Weights of a small class-conditioned image diffusion model: activation relu.
Rows from block 3 of a small class-conditioned image diffusion model, named by matrix and row number. Rows with one number belong to one neuron. Each number is 500 + 25 x the weight over its row's rms, rounded and kept within 0 to 999. All counts start at 0. Numbers have three digits each.
After each neuron's rows are labels from the 100 images, of 14848 (inputs lightly noised), where the neuron reaches its highest value: "responds to" is what is common among them. Only what is clearly more common there than usual is listed. The data: Sentinel-2 satellite tiles (TerraMesh). In brackets: how many of the 100.
# fc1: MLP up (model.blocks.3.mlp.fc1.weight, 768x384), inputs 0-127
# fc2: MLP down (model.blocks.3.mlp.fc2.weight, 384x768, transposed), outputs 0-127

fc1.756:563505506473465493506494483466499494470517488549499495515496479482493479502495507498495451451484494451497472488470494505500527474464482501488514509461491527485479494486477501485490507507520515488506482556518501519513490566448470516516536497473498511470472479551493478550531489528513506485487484487499517507518492481471524508505540503511453470475479470522518523528496564527481469511569
fc2.756:491472479464460481487491503480531510486496474485508474510551502501523494539532465507493502508494438488526534551481485549507487490514507508509501511469502485491478505535508510482488494498501493498442474470475522414484504470503509492508483454466471470532511532453481503485506533458500479484506509511455510573530499515549519453487469478508493512501527533521458508500481495466524506480486
responds to: main land cover: crops (51)

fc1.33:442495494522428517506487482505503491499518514517494534519513498451482506518501523485516489494464488501492469516544518474526508529489550551525524530439504521487526466470495506477531496501508505502511476545455508512477476520448498508461463529515456465514472454488519507508482506488480505529551493508509511511502529491509507484505522485532433499463481483540510505488592525519502481528508
fc2.33:534496501471488479492496511470459459522523503481512507480526478512481601505499491501502509480554486489516498490479483473530546471483524480500476474532501505576512517496506490515519514458502498521522479496527479494518471506487494495507494470478542492476459486505556510499489471543511444527488531479501517491467488513524507531480530498493518485536491490479530489492454430525528478491505
responds to: clouds (41)

fc1.757:470479546494524524479491497459476517480477498493511439524503499476491498533506509579467530505543468514521543523500484524483558519505469498509482487464532490497552540513493459518520503481493530468525455511513498489481530527492462472500530468509507510501496513522526517482530479536477515494534523496460532484506518494526541511487491462499492521515501515509513473459529507467562471509489
fc2.757:479411474487515481521481500501468457504522554522468531458492535505478481529488499512502473514512507487518503492480504503526501515511545551496543491528485487524536455476446501494498468506478499498490479510499516488482505467548495485459489478491482540494483501507530532496554537511504527489531479509532531492530497501476530449474496498509534532496484504508533515518508529497510511493495
responds to: main land cover: snow or ice (34)

fc1.674:531517473463502486569510475556550527517504489525540509484482536483524497519472527481512486517488518493511471466505515532520515519502519482448525563473469520517480517486504527489493465479492504482499511496475514521537534517496508517504502486513531554492502527535430502548485483523471489464488526477522467523522501467468484473494506532470521490505481500471553487466498503533501464530502
fc2.674:471487524498479471488507516492531502494472510482501476514471471508500514540523504515497524495463479486509527482506503454546533493478493549541465522463507477518487473472550476535499521483502524526467527477536543507514557514496522455515469525503485467499468501526514536446488485478485529550532502529536507479502545519501523492484484487543489468487548520507515522491508482506520520478485
responds to: snow or ice (57); main land cover: snow or ice (54)

fc1.404:502477474498486540476535538475478495438470438521461475499493550469540511513508486506517474466474522447485508510460510466485518487464532466524490512478482546523447468501533580497513473477539495513533494489492458528497490526499494526535501505496529469538465472509491497497529497499502527505487498574474528541524505489535513509492514450520510491495503523508477542505480527489518514495506
fc2.404:502501540527530488510485506468482520466528501472501514518480505490506529476507481540513481462541513501476474512535503477493521495491503470528495518505475501498492491481497525557500509502476486512515476457492493494485515497507506510514535544450500509538477550540478524516467457498507529564489487508461506487476497487487513520515492473491514501484494551433502516546523516515484511483472
responds to: bare ground (49)

fc1.576:472518477535532540485498524514523476494529502483516437491450496505517529480527480493504479462451537451520491471490512539480513504567520535484467543483483482512506476482475519481461538520470510517485479494517495496500534479550483479472476522494495476459481487457473504459460457518507497497518505502477498482493478496506507496472475488496484466462494456532454471488526523489517517521464
fc2.576:520475492516504486513492522440529522471536470502509501528478535508503481465511542506515508511534490504478521507485485470490481474498527555483475536453472507534503508571531451495493522494545527542455511461531509495459516495503528490506490465489531479554532485512495542490492536514503504529511531496508456475520503509506524544462494485512526457526489450505503508485502496492473478503488
responds to: main land cover: rangeland (41)

fc1.301:533521515493532496498475424447453478464486515499538518493530539496478512474463509496495493509443490448514496487499472500502507471518546509484553493483482499525514454479478512490529511464484477570508506516480480490483489469519527500518493503518503508503436557486451556507507524535488507496524511483459453482517441498483501458504502500494479518553473492444494455493535473478509490472526
fc2.301:501469501534501497523497500502516522491464488549513482526483486520544486530507503515538554486496507503561489487486487515453460498521493493524461518476498504502495537523572489438508482509503522460498522468476525468502474554562481496488500467503482502513530507509521492470484475493477503520441476507540521525489495496528499497474458510507536434496512520546523509539462549488504516513487
responds to: main land cover: water (37)

fc1.186:495463524505489557506522532506529479520474464451502517439558508524526492544510532474472459520512439492517500487524496494521485535477483580530529455479500512503530494456524534508479496526492531503475540462517549515503516486485476510525494510501505539507496501498571496522533464502499502511550481507516485497491498514500501490475468554524501476459462502516499507494507490491500496547509
fc2.186:508501508519485534540483482534489469566532503478508458552502489469473509505516509520503536493530583510475470493497461517500537461487528481473486448551505485470464477481474490503484457503462462503547455506519483502485476526523550510471530456447447503518471492508478516510506504514473479472491516505518516491499509512492482550476514493478481449490520483459512485520501522475504525489524
responds to: crops (70); main land cover: crops (51)

fc1.400:497487460499494476468477496430512494480548502532539515488495493495541500535532514516525562527474487511519470479458521457531521479506485528498490499539495492494544498507517528507537554476511540523504558511480502538511481466488522466518478492495480500464496507523531510509524530534469510518512486555494453505530482497536491497501507506509506468466549464487495498494493491492541480549461
fc2.400:475562534517521514557528469543486475495465552476492494496515492499466498492509503498476453491518498509532519481536499518461467542488511478511552511507464508497484479486486515493511434500510474505500489501547500449525515502470474533477486482466519486474530511475491492499516450484527458510489485462508495430468521501423493460493493472491483511538465519509514477481518478480521506472529
responds to: water (71); main land cover: water (52)

fc1.354:481468501518464480501482501513465537523495543511537486503523516485530528486488501472481481477534485482444479493506503511511522504527497526467500532508475494478481490507471509492452557522488496493465458503503481526505529507451521522508502495512492487513507483525494489516522480481510491505505537513476475476461516506535512508525496540430487502480510498523453484530490518488505469512497
fc2.354:509445537500526484503536536528508492500486500501515467488540483485519499536477502522459511458481453506484489453517491511494480501512505504489428501495515526481523499485505502507493470465471501533490521516500519496539513467438477489510510480491517494504502504510485476480530499501466498516509489498500525506493502504477440489488509533471485499531484554537479480494509529455482517496496
responds to: bare ground (56)

fc1.557:537490469504521482443547465471501543521536516492484506494483499492520491490436507494477522553478532543537493487471462523520480424496525509495513517521496485508524486463478515484505500490470533486507494515489504481478490514492528480513506528476511521522496509502507473519474528513519494483486479507472476471532488522491531514464510480475503482466480510480473476513491488501503526485488
fc2.557:525505482489463550516480521499493444540539523514535502536533514493440541500489506492551502503533497445518527519499551506507511537495532534465485485485519512446490515496526504526520498482503480509481509543477495521504509505496487470522496504541476465473501489511525542496499550488456521521519483498514523521527494463513493477514488519487489464492519557493559485485503508507462482518521
responds to: water (79); main land cover: water (70)

fc1.31:509517470518477484460487493468501472504456489478513472487501548543546527477495500482475491470492505498512524500492508525458499476513510490488456489458493491517520528460531457474567470504497480523506474508507489461506529440494526501526489530458476503485510505521516495508513473518504493530485470527555532485488532528531514559469510517499481499449462553549498502531500433484514559505471
fc2.31:499475568506498504498530499521472511465477481497480501535526500420526482524507458498508530514503479503479514507495460437522499530484484533507546495517492529481452497484495542504442532481506476478491517509531525550508458527494452509485531562473518498499491475497503519493470512479496479482500511477462498526522480499462514497537488512439485458511493476458517462490510505521487464532502
responds to: water (71); main land cover: crops (41); main land cover: water (33)

fc1.313:499501518523485438508499536482505449488522496437461501478444497436547470496506506514477489493517551487519501489538459470518518499472425468505552527523497454506493464484521486465490528448495443507530465514478500528503486520514515489515504471461527516508509469488517485500503474518524532489537488490485484531509529496525470511504480485509500508526523508482487509511543540527505468505533
fc2.313:457501442511522503457497458521500527514479501473529515518538521538471519521490500482511497462471482537477498481467540507483474490536481564468439486474508514496474505506489518525483490531522543488511563470524513442510514497521458485477491522520508518519498483521459466527519528500454458486457513557545491412526463507460487455499524504486470481487452492530516505498516498497511529497458
responds to: main land cover: snow or ice (33)

fc1.295:491523462526496484486535536470479495490514483541511511508467519522518495528537530480523513518477510479469520506539548471458501538478536482503503546525439538489493491519504507489516488459511488544494489546524482476505536494496518506542478454515540495523531506496491479539515509533492495481474527547506526504519481488527480526493472520516502479532505505520486503522487502503483529509508
fc2.295:482470512486474507524459492505510506489475519466513486514541439492478559518476454482438488517533521497529474524479464515560530500520490483469495471426533485529487535503498517495480509555513514490492486476503501524492491498539483481476512513479462495463463488517511552439526501449486508552496444494526504504493511513459547503467505502502518508495500489498504452457499478491512461481504
responds to: snow or ice (77); main land cover: snow or ice (62)

fc1.424:510470468507490459456569508438489511483550534479469517516501565522521537500521499525525482513516520516530487501532502501500492481501516481514481449562535456491515468444490495508441491479520530485530519516472494494519542510540512528499500500544521502489489522528520502503529501538492507498474492447493517509524485513502492532517521470526508525512525525488498475481497491515500479469502
fc2.424:496511493533527543541438508529500524490482480496509514483520446477491522517510490505471559515512511541466457491497483498515481510509536506483461503486434523490474507542494556507507562518486519548471500474528542469500444459485508504477537533487470527489545487499438493471499516473525503521480474558515512489497517500533502507497518484449469461492492460471533521514503515470488513497504
responds to: bare ground (52); main land cover: water (43); snow or ice (42); main land cover: snow or ice (37)

fc1.708:475473505479485513502523507514510499455505500488559565509518486485487476532479484548465533495502459502515514479493497501535477521526534521494526475497493480504517534469535504530500454480548520493468523498479514474522508471506523501519479436501576487494497498505500500510502504476486483512504517519498463502521501508522488510523517487523492489458548498521564556505473503452486503496503
fc2.708:511491500553482511515482541521482503537483505484440433465497499537514526469508522497531470509513519481517499537513478513467508479495509481479476560475492485470497468519506496481455561537491459475540499518494466511482479538464476512490493562496438497523498506509513479532534529528491502497490498522500540501491460495502494530496495493511482511548456544501440486503559461533506500482506
responds to: clouds (70)

fc1.326:475483528461501491552507513475519482479467477478513507491489488500442460457466501517500508511529487518470510416481449498508488487503552478485488497485482521496494516487465499526481485468536512459496531473456520450519491505477533518540524516505537505485525468498470537511507537498501504526513444517501494518513503517485556482526552495531500529488508519461534520519525486549557473496491
fc2.326:496502514504476534493456530519486511500487514506503522513508514487564532504540483467493489478457506469536497536529530515486518496486468527470474482488539505466521502532538502512484477491465495500522465464557465516491477473494522471481502497520474540512504500519505467485504497526539485500471510463472477466523495474520464510484465485511513492488482466521487530470495517494513551522497
responds to: clouds (73)

fc1.77:494519542523536535469465519523523536538492527508493472504468530482512493497507539488470507528505479486496481492493471538482515512525503459442535499464497481489463514504558435495501509463480498521487488511523505580508470483531532474525481492462476524509517510502515478476472523477509517507513515502515511508466559510516464459501551482475485506514473495445501435489481534550504487506481
fc2.77:512476456527460478525560469483497471401510486547524516497548506524487490486495521473527523490551499512503503513476509469556499506452501510525503507502554526492545514526488566540501508533520483477520506520505519456563481512485495501500508508513538514486521491504493513521514475500521499487465519483480480510519461500507529522489481485573549475498476452527527553499530496467540508542464
responds to: crops (91); main land cover: crops (71); built area (67)

fc1.327:511491486484506506540496485509499533503514469511506516491497468513528486541530516496523543508522531458489472507517519480512497506509417499523528470514444543508500482464512521502537544498556488529489470529449550484477556474489485463494435535552487483485497481501484521493510471504466519478511492511493503509453477543484469490505462516465495494495474475442548504468504527475498492509512
fc2.327:504501461496497517465507474528484537522516535478486488521490531504455465484488535496479433520492470537490541511473469470496526488488554514524459540512533480472495519500508512497495448476511520535564502483514472494501510488523521531517520461523472506520565502540465489543533538495484544491484510480526534513502527532517502477494530485534499505533528486499447521503505490497466505489498
responds to: water (84); main land cover: water (75)

fc1.160:534548504540460487517464502462533498499512500486505506498551460495469516508503484511498515536490472467466499525465510508494497453462469540515531512470445510471479480513524499493481521543501507516496491544512490499462509525498481496526529505476510528476507479551485478541475556535473507496538512546509449473469514456482485519492503506502461483496513510471509489486509490536510484488518
fc2.160:482543503489463518527491492472487498535585489519535468505460501462526446545538476476499480509486458507530514510507492475508470489483471525501468546436500539475525518516493521490464516523514517471537493493447530463483504486487558507493498506504465497476558497504529496445476523518479538511512507502523494494537500507491541460515494507464515493517534489531484477471477521477482507499535
responds to: crops (84); main land cover: crops (58)

fc1.201:504533508503522531508498484514500497533457493490544500491484522524480529514475515512504453515470499508509500538503493515551473465480501487448477495493478501498495526473564528495463502495465535537495501532493492473489494519519511529452487484498542475501506520537503509512495521506515486520528512456570509545472435470488536514479528503484489524513457495500470497512470479476504498488526
fc2.201:522504539510548490505499512527511539508441521507488535509490482503533493467489510478494555525500451539491472514536493491501492461501479528512467485532534493479529553501505511529477527510505530489506537521493472490505507494487509488526469516514510509468539511482502471417430505464481465509423514499500496529460485529443528505520517518513485490442522529531537515496520502506541503478464
responds to: bare ground (49); snow or ice (42)

fc1.298:457496503538516490534466548545538531521523485501497471489466516453488518521447528515501516474494506479515491497480498513486480531495497504472521536487486490519504478473511505490527508507486468461515503497487520505509492488468463553492478510501511529530481509468497469529519493497478512439490491480575508473500506477449484510508518495514512477475498483542515560465444463492484462459537
fc2.298:505511528494492510517549464510517488487503537509497522479518507499501499465527495494459482463514515479467463486508496514468492473498488432502494521488496484481463476544487475473466522545492511502520493542513456506504501535486512475504535479509474502553542470513422495519459523498502517549539522494492517516506450516479523483530505484487476483514476451468479518515538492490556488489453
responds to: main land cover: crops (48); snow or ice (44); main land cover: snow or ice (39)

fc1.545:501474473476510468504536510518502509488504495518554479488492496484528495467527545522526524516518489516532512448457536461501426487495512526482461503510504510480487479498493490510519518489487544523523510520410526549490514492469533535509477516529538517453510514476484518504495560501467463534515531513515524491523493518484533448484510503548486464458497533540494519487468515524528486514501
fc2.545:469503523511500532513461478495528495503497511461483522474515452512507520540487481506508458507477542456511511516524512496506520560514498470522538492506469477525533521488487484472435462512531460514500470480542524474521491498510520486485504439517484480469516485478503527514479432534507546489504495482525512492465515512487479531478524502453522509514559490459502488491544501499479499450481
responds to: main land cover: water (37); main land cover: snow or ice (34)

fc1.21:495438452508509519472489474516471503511548473486522536501473451486507545517526440494489513513502497531518513506518479491479504544487472474510524475474483483511489502509534478484524486462501437493491539483496484524443510463528503459516474497508519512505512485509483467486483478490471507532498481506490515506522502523493477522517516523484498500481483497498519493434478504491454489554526
fc2.21:536513493464499470540489523538506514494504527517500491493530498534517483488511560516530519516500519505500524476484505493495492518512508532518487505505522531485478465506459517458513497510433548506495485536519510475524517502485496493464512504458492534442438499537498508482539480509520502479504481506512448499506518508534512508477506506526510525499537478491512517527496493537514506507494
responds to: built area (68); crops (64); main land cover: built area (28)

fc1.146:533482502427469512528540450491484507471475474485492508493511465473465506488480537510505518488496534477495481453475514485499481511500526472462559548515485552508478535481535489518546497503509460482490516528453469475525489523490510489520482519505489509454501458508532511533511497506469533493478522492467491487504482508491518495512501470519489483490482504452516501480513491473542497529516
fc2.146:481491485523482515535429514530499488488497500486528501459496475513546505555484469507515531522485517489521529459490545501455470476507531512481448512467527471502479505511521541495517476455511490523496517477507525494493505476543524498510502500502486446520510538501493542442493480469496516508506495529508493474515492498511553522482500493530516400542542519525492536506472500516483515460525
responds to: main land cover: water (56); main land cover: snow or ice (39); flooded vegetation (27)

fc1.344:453546506518536486455569549504503520516480513527525507482490482485500494488530500469507462517453521490531444511495498511525515510515501496507476488465496490545501510529530511494459513530498478463497532495538512476519481498510481516495542545502460498476501462509455494478524538535473510461521502529505491496520444479506521513463518506512489554493541511501482450502489553519502514540465
fc2.344:536502507486500547523481438493462470490495488499498506510488483505479498506497521526493510478536493505498541497508518496473483482518488487519524470524550511483515463469487511522540501504511533516505499494470493517498517490515535478512465432498553532488495514541529530497524437466503513542526489459540484544487559510514467488499512507474510470534447503507522549502499479462508519471514
responds to: snow or ice (59); main land cover: snow or ice (46); clouds (34)

fc1.666:539526508512514478495500468520470469513501478477524500509475466486499537528486513494475516507489518495527525480510520529492454472530505500519526509422498444502517515508522511494455496481500482498495464518488454488472507462523501470520513473510515459494505500498526489486464500495475535488497479479489528488542496535473496512466526524491490473528525507507492500461462492478455517506533
fc2.666:463488481475478485518498497493503569520502496499452509531501522481543492500505558501521508506563522502489446529490445477474513543483495471496501498498487502446470476522480499502520515504501504473535552502543477492509516521473497521514458493452514564458511509508507483508539501511495489484511472508480448543477463459543507529515459482471499475455471461486463502520531518516500516510471
responds to: main land cover: snow or ice (38)

fc1.376:488516489470488510485485501496507507498476481538516477448510484531505543498502520514518495482475525522476521474521526498455504506525469482473479486527498503465480498512509475431480491481532496479497528511520463488528470499497500500424551477524524511513489517516495468469535535498491487464525475531441484500511497474508468478506529473533503519505499489473490470492534507516550507489508
fc2.376:517483473499496532518482495530501486460523502536476482538516502471489482516491467485503478494554524482536475506452456525538511470537471481505500511473525482478523518523487492534526497514499484475512513529453480471494512543500515469524461517515489490470494440481512536492469508542506549506479511516514537507526478502488520550511507489484491500497492504480492511484461490467466485488541
responds to: snow or ice (65); main land cover: snow or ice (33)

fc1.214:511466504559484542484505469502500510501483488572501506488511494500520469476485513542539497501458519513516530468518506510513537532530536530434466465520502515507539522555480508451503514472497536483454539544521506526541488542472453517512540478509500491539482479513487501537471485543509495510463492507460513512506508462510494499501471531443525492506505484479510495530578512469495512497492
fc2.214:505500539460465490452477514439553477493471467509484499451523514464514521478463465447494456492511491570451474475485508457485489520466536460513528522463511474483490494498517546488490460457558489556499482535535554526491537520541543511457495508506496460480508531507505493442493478535516483521510473497523478481526506515568531486493523542517515497463540522477513492494523522520508463492497
responds to: main land cover: snow or ice (34)

fc1.197:495475522463473527499508499475476501473532469498504509494476493526436468500499532500500508537513447494499506473473499483499513480542526497519514529475544512528461549468522544502521480497527461484516502494496467458492501503508491514506490495469519502510455459521518460521504495545516502514523466515517478493484506488501488518507515482514475494488490534487519564497491511495510491508507
fc2.197:518530482545503500495496499543509525542471506492515463506486510484537551490486438518494501512522530546498512540487477492512463530513517470486488509495480483484509488536494509499478498483475497532487489515477506538501517562473521476514495515494491522474517502495479513489509513457478513464476523477473534521542498473519537478466492497483552473515484467494515475514522554514503527524488
responds to: main land cover: rangeland (47)

fc1.273:528505500513502529483499516514518533451477482513489484515477553513505489455489534529550496507452490503549521501490513422488499511483468507468454491480473518503535510533507516476524507471481483512524521485469470548487497542472502490525498473487490527490506515588515462489455495528467494501515506475529528477487510487489471514534500523493492515517501465462521494524497514536489474513535
fc2.273:505540470459484476500521464508514512526499542495494506488504525488551499502470457490523499465482492486472507469525498486518503505484508516554500514488508492497491528503477511509520496544535488500538480551438502484487508530496486509486507531474547485482459495507514496466542513490535485458476481514489511480512511482454489498489500503520488507502486520496483482471533462497480477524496
responds to: bare ground (51)

fc1.491:506516491543468509484529493475545509507482476513501458454529522470553512471492523527481557498468529487474466479505512498499490524500517443480491520540521493494504494535513489536497472490499483509470464454535488487512483501521479492506496511478528502495477483544472547539495513542480491491455486519537498490479459472510458482448508461501490500520455489520517503503541473503517548502490
fc2.491:555464523519512494498489463545450564545490490486514519484506518457445464524500533486478471527509542523521548463503460517497496500489504473522495453493519481514537548507486505518521541500470454492512503450494532517534498494459472494512450520516499498482508501492492487501485465482442560515453495490473500476436501485510483445487465513491474505507476494502519532496496506486472514492464
responds to: main land cover: water (33)

fc1.23:499470532490536499525494498474524476517459473507480477494466505504506518513478495487498505465473515500533549516529547433497472523511506509460504520528508504476518504542565449533464461490517513528518478459467466522459492538472493505507490477472501535478520472487487528539518490527556501494504507497485475478527468499529494511513521456526528493493478507515468476539486504493506507496494
fc2.23:508532507521438507482521520494443531478507559486525526524533497495487475496518497511498496528509497482491459476495463544497494468505436514536483512491492483502498489483469532474535546498455509515499549501530564478530515465523499501518521524500514484519460522500512470461460478466452494507561482545510531509481550496492514494487465542487489490471528506458511516492466456490486476479501
responds to: water (73); main land cover: water (49)

fc1.130:432499518499528449470516466456471495532526468555443485519487513478531552475513508512489541504490482524523519461491483532509485476505473540511503480520488457477490486533485495455494524473545497480519501465486484517504515487496483487518469528510525545488503475487467519494507504520517457521536453486460519487514507472542444491528499448487511506493460480452479484495507544534496479518431
fc2.130:517504523512470498531499485540527522489526533466526493497522474512502461512490500476544463561482527486525500530498493506467495515483517468524530438492555529513535444488532502553486513520491513517487480508501541484443521499506522487514469534537449454486505518509518523486480510493492543549448470489480488463521498509481490492468475496503491454525499483553546495496463498465524488528439
responds to: water (65); flooded vegetation (39)

fc1.310:480535499545459476457476512503494452530505522497495522502520538523475485490450513482439518488518493483472526553520510489530502506505516476485514457480501485543503478502492484542560501505529531452478466484501497499534473477523503521528485469476562516474502479507494532467503486489550519532528506524538540490507533536481476532508474464450475482470485531511539455524469510511493489559467
fc2.310:529474456487531531527508515516482545463456496491522472474509527481572501469509478518528467492503475489531491429496463527505487459501476519500507496474527479466463563508541486446472488475490470512513526494501509488454524552501527449493484523518471493546469508486495443478487499532469476484503513484461451517494497442521513496498497518539516484510501477487418514504519487500515500495508
responds to: main land cover: snow or ice (35)

fc1.475:501473564533466483524453495491523506539484494519529516462461522518449510525465495499507521501443523477524454424464483528475479475493439496522485481497489488477496516474511479506496498467468485516496519508518502518515483516506508520473500487553483509531518521491497513538493510516507470492475494471489482519489517479486455459544534503499487477520487488523507534449559478509521520465538
fc2.475:467482482477481515535450494532538540507513507527541498502475479478540507491504484499500472490524476515504476518545574478534528476487522533481534531504461481520533509507507506497505460496531527528493524541507518469504510529515487510501538478502510502499464509456485503485506530525488495485479516484500496508535564537518515515507500492511528524508556500503470483502482541498536489502530
responds to: trees (93); clouds (73); main land cover: trees (53)

fc1.76:489498499520502507514468495528470546471480529468506477472491470440472504498537514491446469484494475513528542478501466489502548521470498471431535491516508488488476491499482522511521487499522546451476501470510474508521524533485490493554493530523467500478496528496488561484505504493538491480535481454508478504451488505508514475487497536484504451475532496481497527475500506462467508484475
fc2.76:540466476512512466512474495522506498470481513498514594513512476531544508481473472519490494512502518465483549478525509512459437485525491504494505517481524484512563453481519512499526525458489515486510488510476517536525535463514486524492516499493544492491513499483475508542487550475451483513494515512495520515510512485497526519491515487519486510446508490529527475473503486488505526539524
responds to: built area (89); crops (84); main land cover: crops (61)

fc1.268:511540414533522480469457533490511519489504526489478479501480477471522514503509486509449526523513494496506507478491493541540536533514505514492495449508482473497518493480527531494490530468459511500473511486494466497478485480531533513515470546518454530481504532479483500511558524551560488517491498486493511471481503481508488480466520530488507485471493499467499447518449527476456526462482
fc2.268:491495516523486491535481494470497491537520503510472471494501490496530478476505551474538494522508529525474513525470525436485496481527510453482461497460516511496473501537483517538501487491495461503502521475501511474498505463471484471486515479484535470516484479484473482525544514499493561520489500548487540505518480501489493584521478478518520516510473531494504528521482514489528507494499
responds to: water (94); main land cover: water (85)

fc1.520:468468488541485485465460498520472492529493528499444464505483519515542508540475538514513490472480463489440485521522514467456524512462535490537539483505480469511514511474492491523477464507499487516521493524427497495541491528493507472505495522476498534504484511501522501542531515487477510481506484491534466508482500493484508443496534553493473526517492540504488473480497555508488499536488
fc2.520:516497505489506540494489484528503547472496531467532537475487477526431500500504485488489499495480482520514499481493525510435508510534477482525476515512494448514478505516550477475524489487545505500531552454517511502473479504508536542541540491525542480524489490517487500498473530523503462496486532504503515512520540480469496522460457468541522473473499537454515498560504460500516488463522
responds to: crops (65); main land cover: crops (48)

fc1.634:511531441488487455512459456521511473510521502503476488465491496478489455505481445502508440478502512477483478495527483524484500512494519473518518502467485530487484522468517511463505479496484534488523479491506499487519541476507557524509501480520502489563505505480508486531518490486544499445515552435530463513511472474504512515487514505486496489528452498484533446490495492460513487517489
fc2.634:519501549498529519570496465483475504513488500529512488514476480520491510455498475513498507496510507490520549462486494484502511527505503460494501490443515492539508501473508521525528515461520461529483527498493519483460518504498478481515499530476519517487482458481497481497488494484441540527468487552541530490512552522472542513481507509441503497508538530539542540488511480459468533450455
responds to: clouds (92); main land cover: clouds (31)

fc1.194:489498522480502501501546485473508455503498490475488495515487515509533491548524531498535506469515535504536472529510478457471500490490507485516549484453520542510525531510502515505537460480510480509533509492471493477451525488499528482492488468471499490497491456469493485510457481508497468499508446539441494519466510469476500502490506476530529504510528530487514545458517507520519517476556
fc2.194:524452488498500498492490506516516542484486481530516530493498492460501503493471465473487467533534491472512507481510507529521496525528486546465512518557513486457473525516504508495424503505528556509510518487499532518515482448515493492484524508490493511536516512524475502499508528471508530484541543460512479512503500504514494475546531527458479525500513506514483487505492504522450501449513
responds to: snow or ice (98); main land cover: snow or ice (96)

fc1.292:500466501523513496492500466474488493480504531556515502499511559520501452517517451474536487456483556487435492524488445554499493467482530488522516456497526551477520469463489469464531482478489456487515526462557503500525548498511499491510480478528470512495504482510500522461498510526510477490509494508491491490528495534524533512545484507470514528494447484504507456480490528460485499463525
fc2.292:520508484517499513489482512500516497538521482448470514481479450465489500460499535489491525519527481500574539513491526428529511554511480483463500528508504475507503526508524520543487487541513564505498496538445507514454452479465485530481508511517487506525539492508513519529515502489494525535477493504537526511463502494478487512473519512538488491496519516484526534520522459516494472520478
responds to: clouds (81); main land cover: clouds (33)

fc1.256:482488493443467529489524509551481458488490525473459484506450470458496515460490495525517446528496454509485534491528479450499488507496505488491513510515520495530489512510480514478445493507484540563493487520472510463472517509454524481549511502481466515478511469547484487510475521514484530528474540502462533503455473521509492494501519470527511493497505536507480495508525493477524499529472
fc2.256:448513482495542483481510463489485502519519527479506538471496540541512505522533494495503473470509518476513516532497497527498507516512485517519472513506494503506505487492517414505535513509549473476489524469526529466504504475526489523470503482515530497484513512469501539537524493506462497465523482499521484520511519511539484524469481540481498528526505466496511514514478471521504461492504
responds to: main land cover: water (45)

fc1.378:492479502535498514523526504482467514512515479490496501533485503504525473477527426487498492438493497514497487521493522499481497535502470490530506474497528525446531504499505511510443530503514501504457495506491569508524474500514519513503474543484459454534500533522498494485527496511505483482483482494477511460491472490464527526494524505485493449473487479484493483514427478475493452446494
fc2.378:483555500452491504544476495507450509528539488523472515494490478450491496480509546493501531518499487493498507454532487535485525507515485429476475507490536528507529477533463542502548490510481496499523502494475500505493536501466467473531522484506492544476484491479513472513517494491486453484500526462476548483512503472542469509498451502477456503499527472454511498480520484506489494541498
responds to: main land cover: built area (31)

fc1.430:495518522531482507460494540505511530502529479518492515474502538503519450491512497501513491491490487446491532527503495469493521510515531490482517463474459527514484520524510519495483473501470538456503492473514523536526527516504524503513522502502481476482456497512509478506531484465476534530489507520513562490461524478494472489523486513463468470497512517457488506456507490471473516566521
fc2.430:443499496480515533522489468503452459545498506467491485505526500514482482481470516512500493521479522491526510519451553500465520496504456486533502525508487448507487500473514503525485522470520445491503478507496457508494436448469498510478479515499473513512542512480509511512475493493535511484505529494465479470473491514492495507508542497515498526526514485533532475555466488496502470448499
responds to: main land cover: snow or ice (37)

fc1.321:508549472541572454495519518498501493532530502521489466463499466493503529458530510493485468492448451486459498501514483530511499484475499495504533536467511479533471529497486488517495498468467497517532496504524501471490511487441481484543551535499455487463509519518479498486517479513511503516461509529545524493483534499501482503452497519496509487465517454485499499476536459509515509493524
fc2.321:516505519497447550516497490443511494485540500477535508527497541526525465517495509515499532467511489536525483496478540486503517531504483513477508475483490529514538494506505494496515490483487490540509517500459473488474499429521501502540486510526541584532509480484485511537488493493524479517463540491523471500523500494451531472507451501452505461496525505497517554562521448455525484429505
responds to: clouds (48)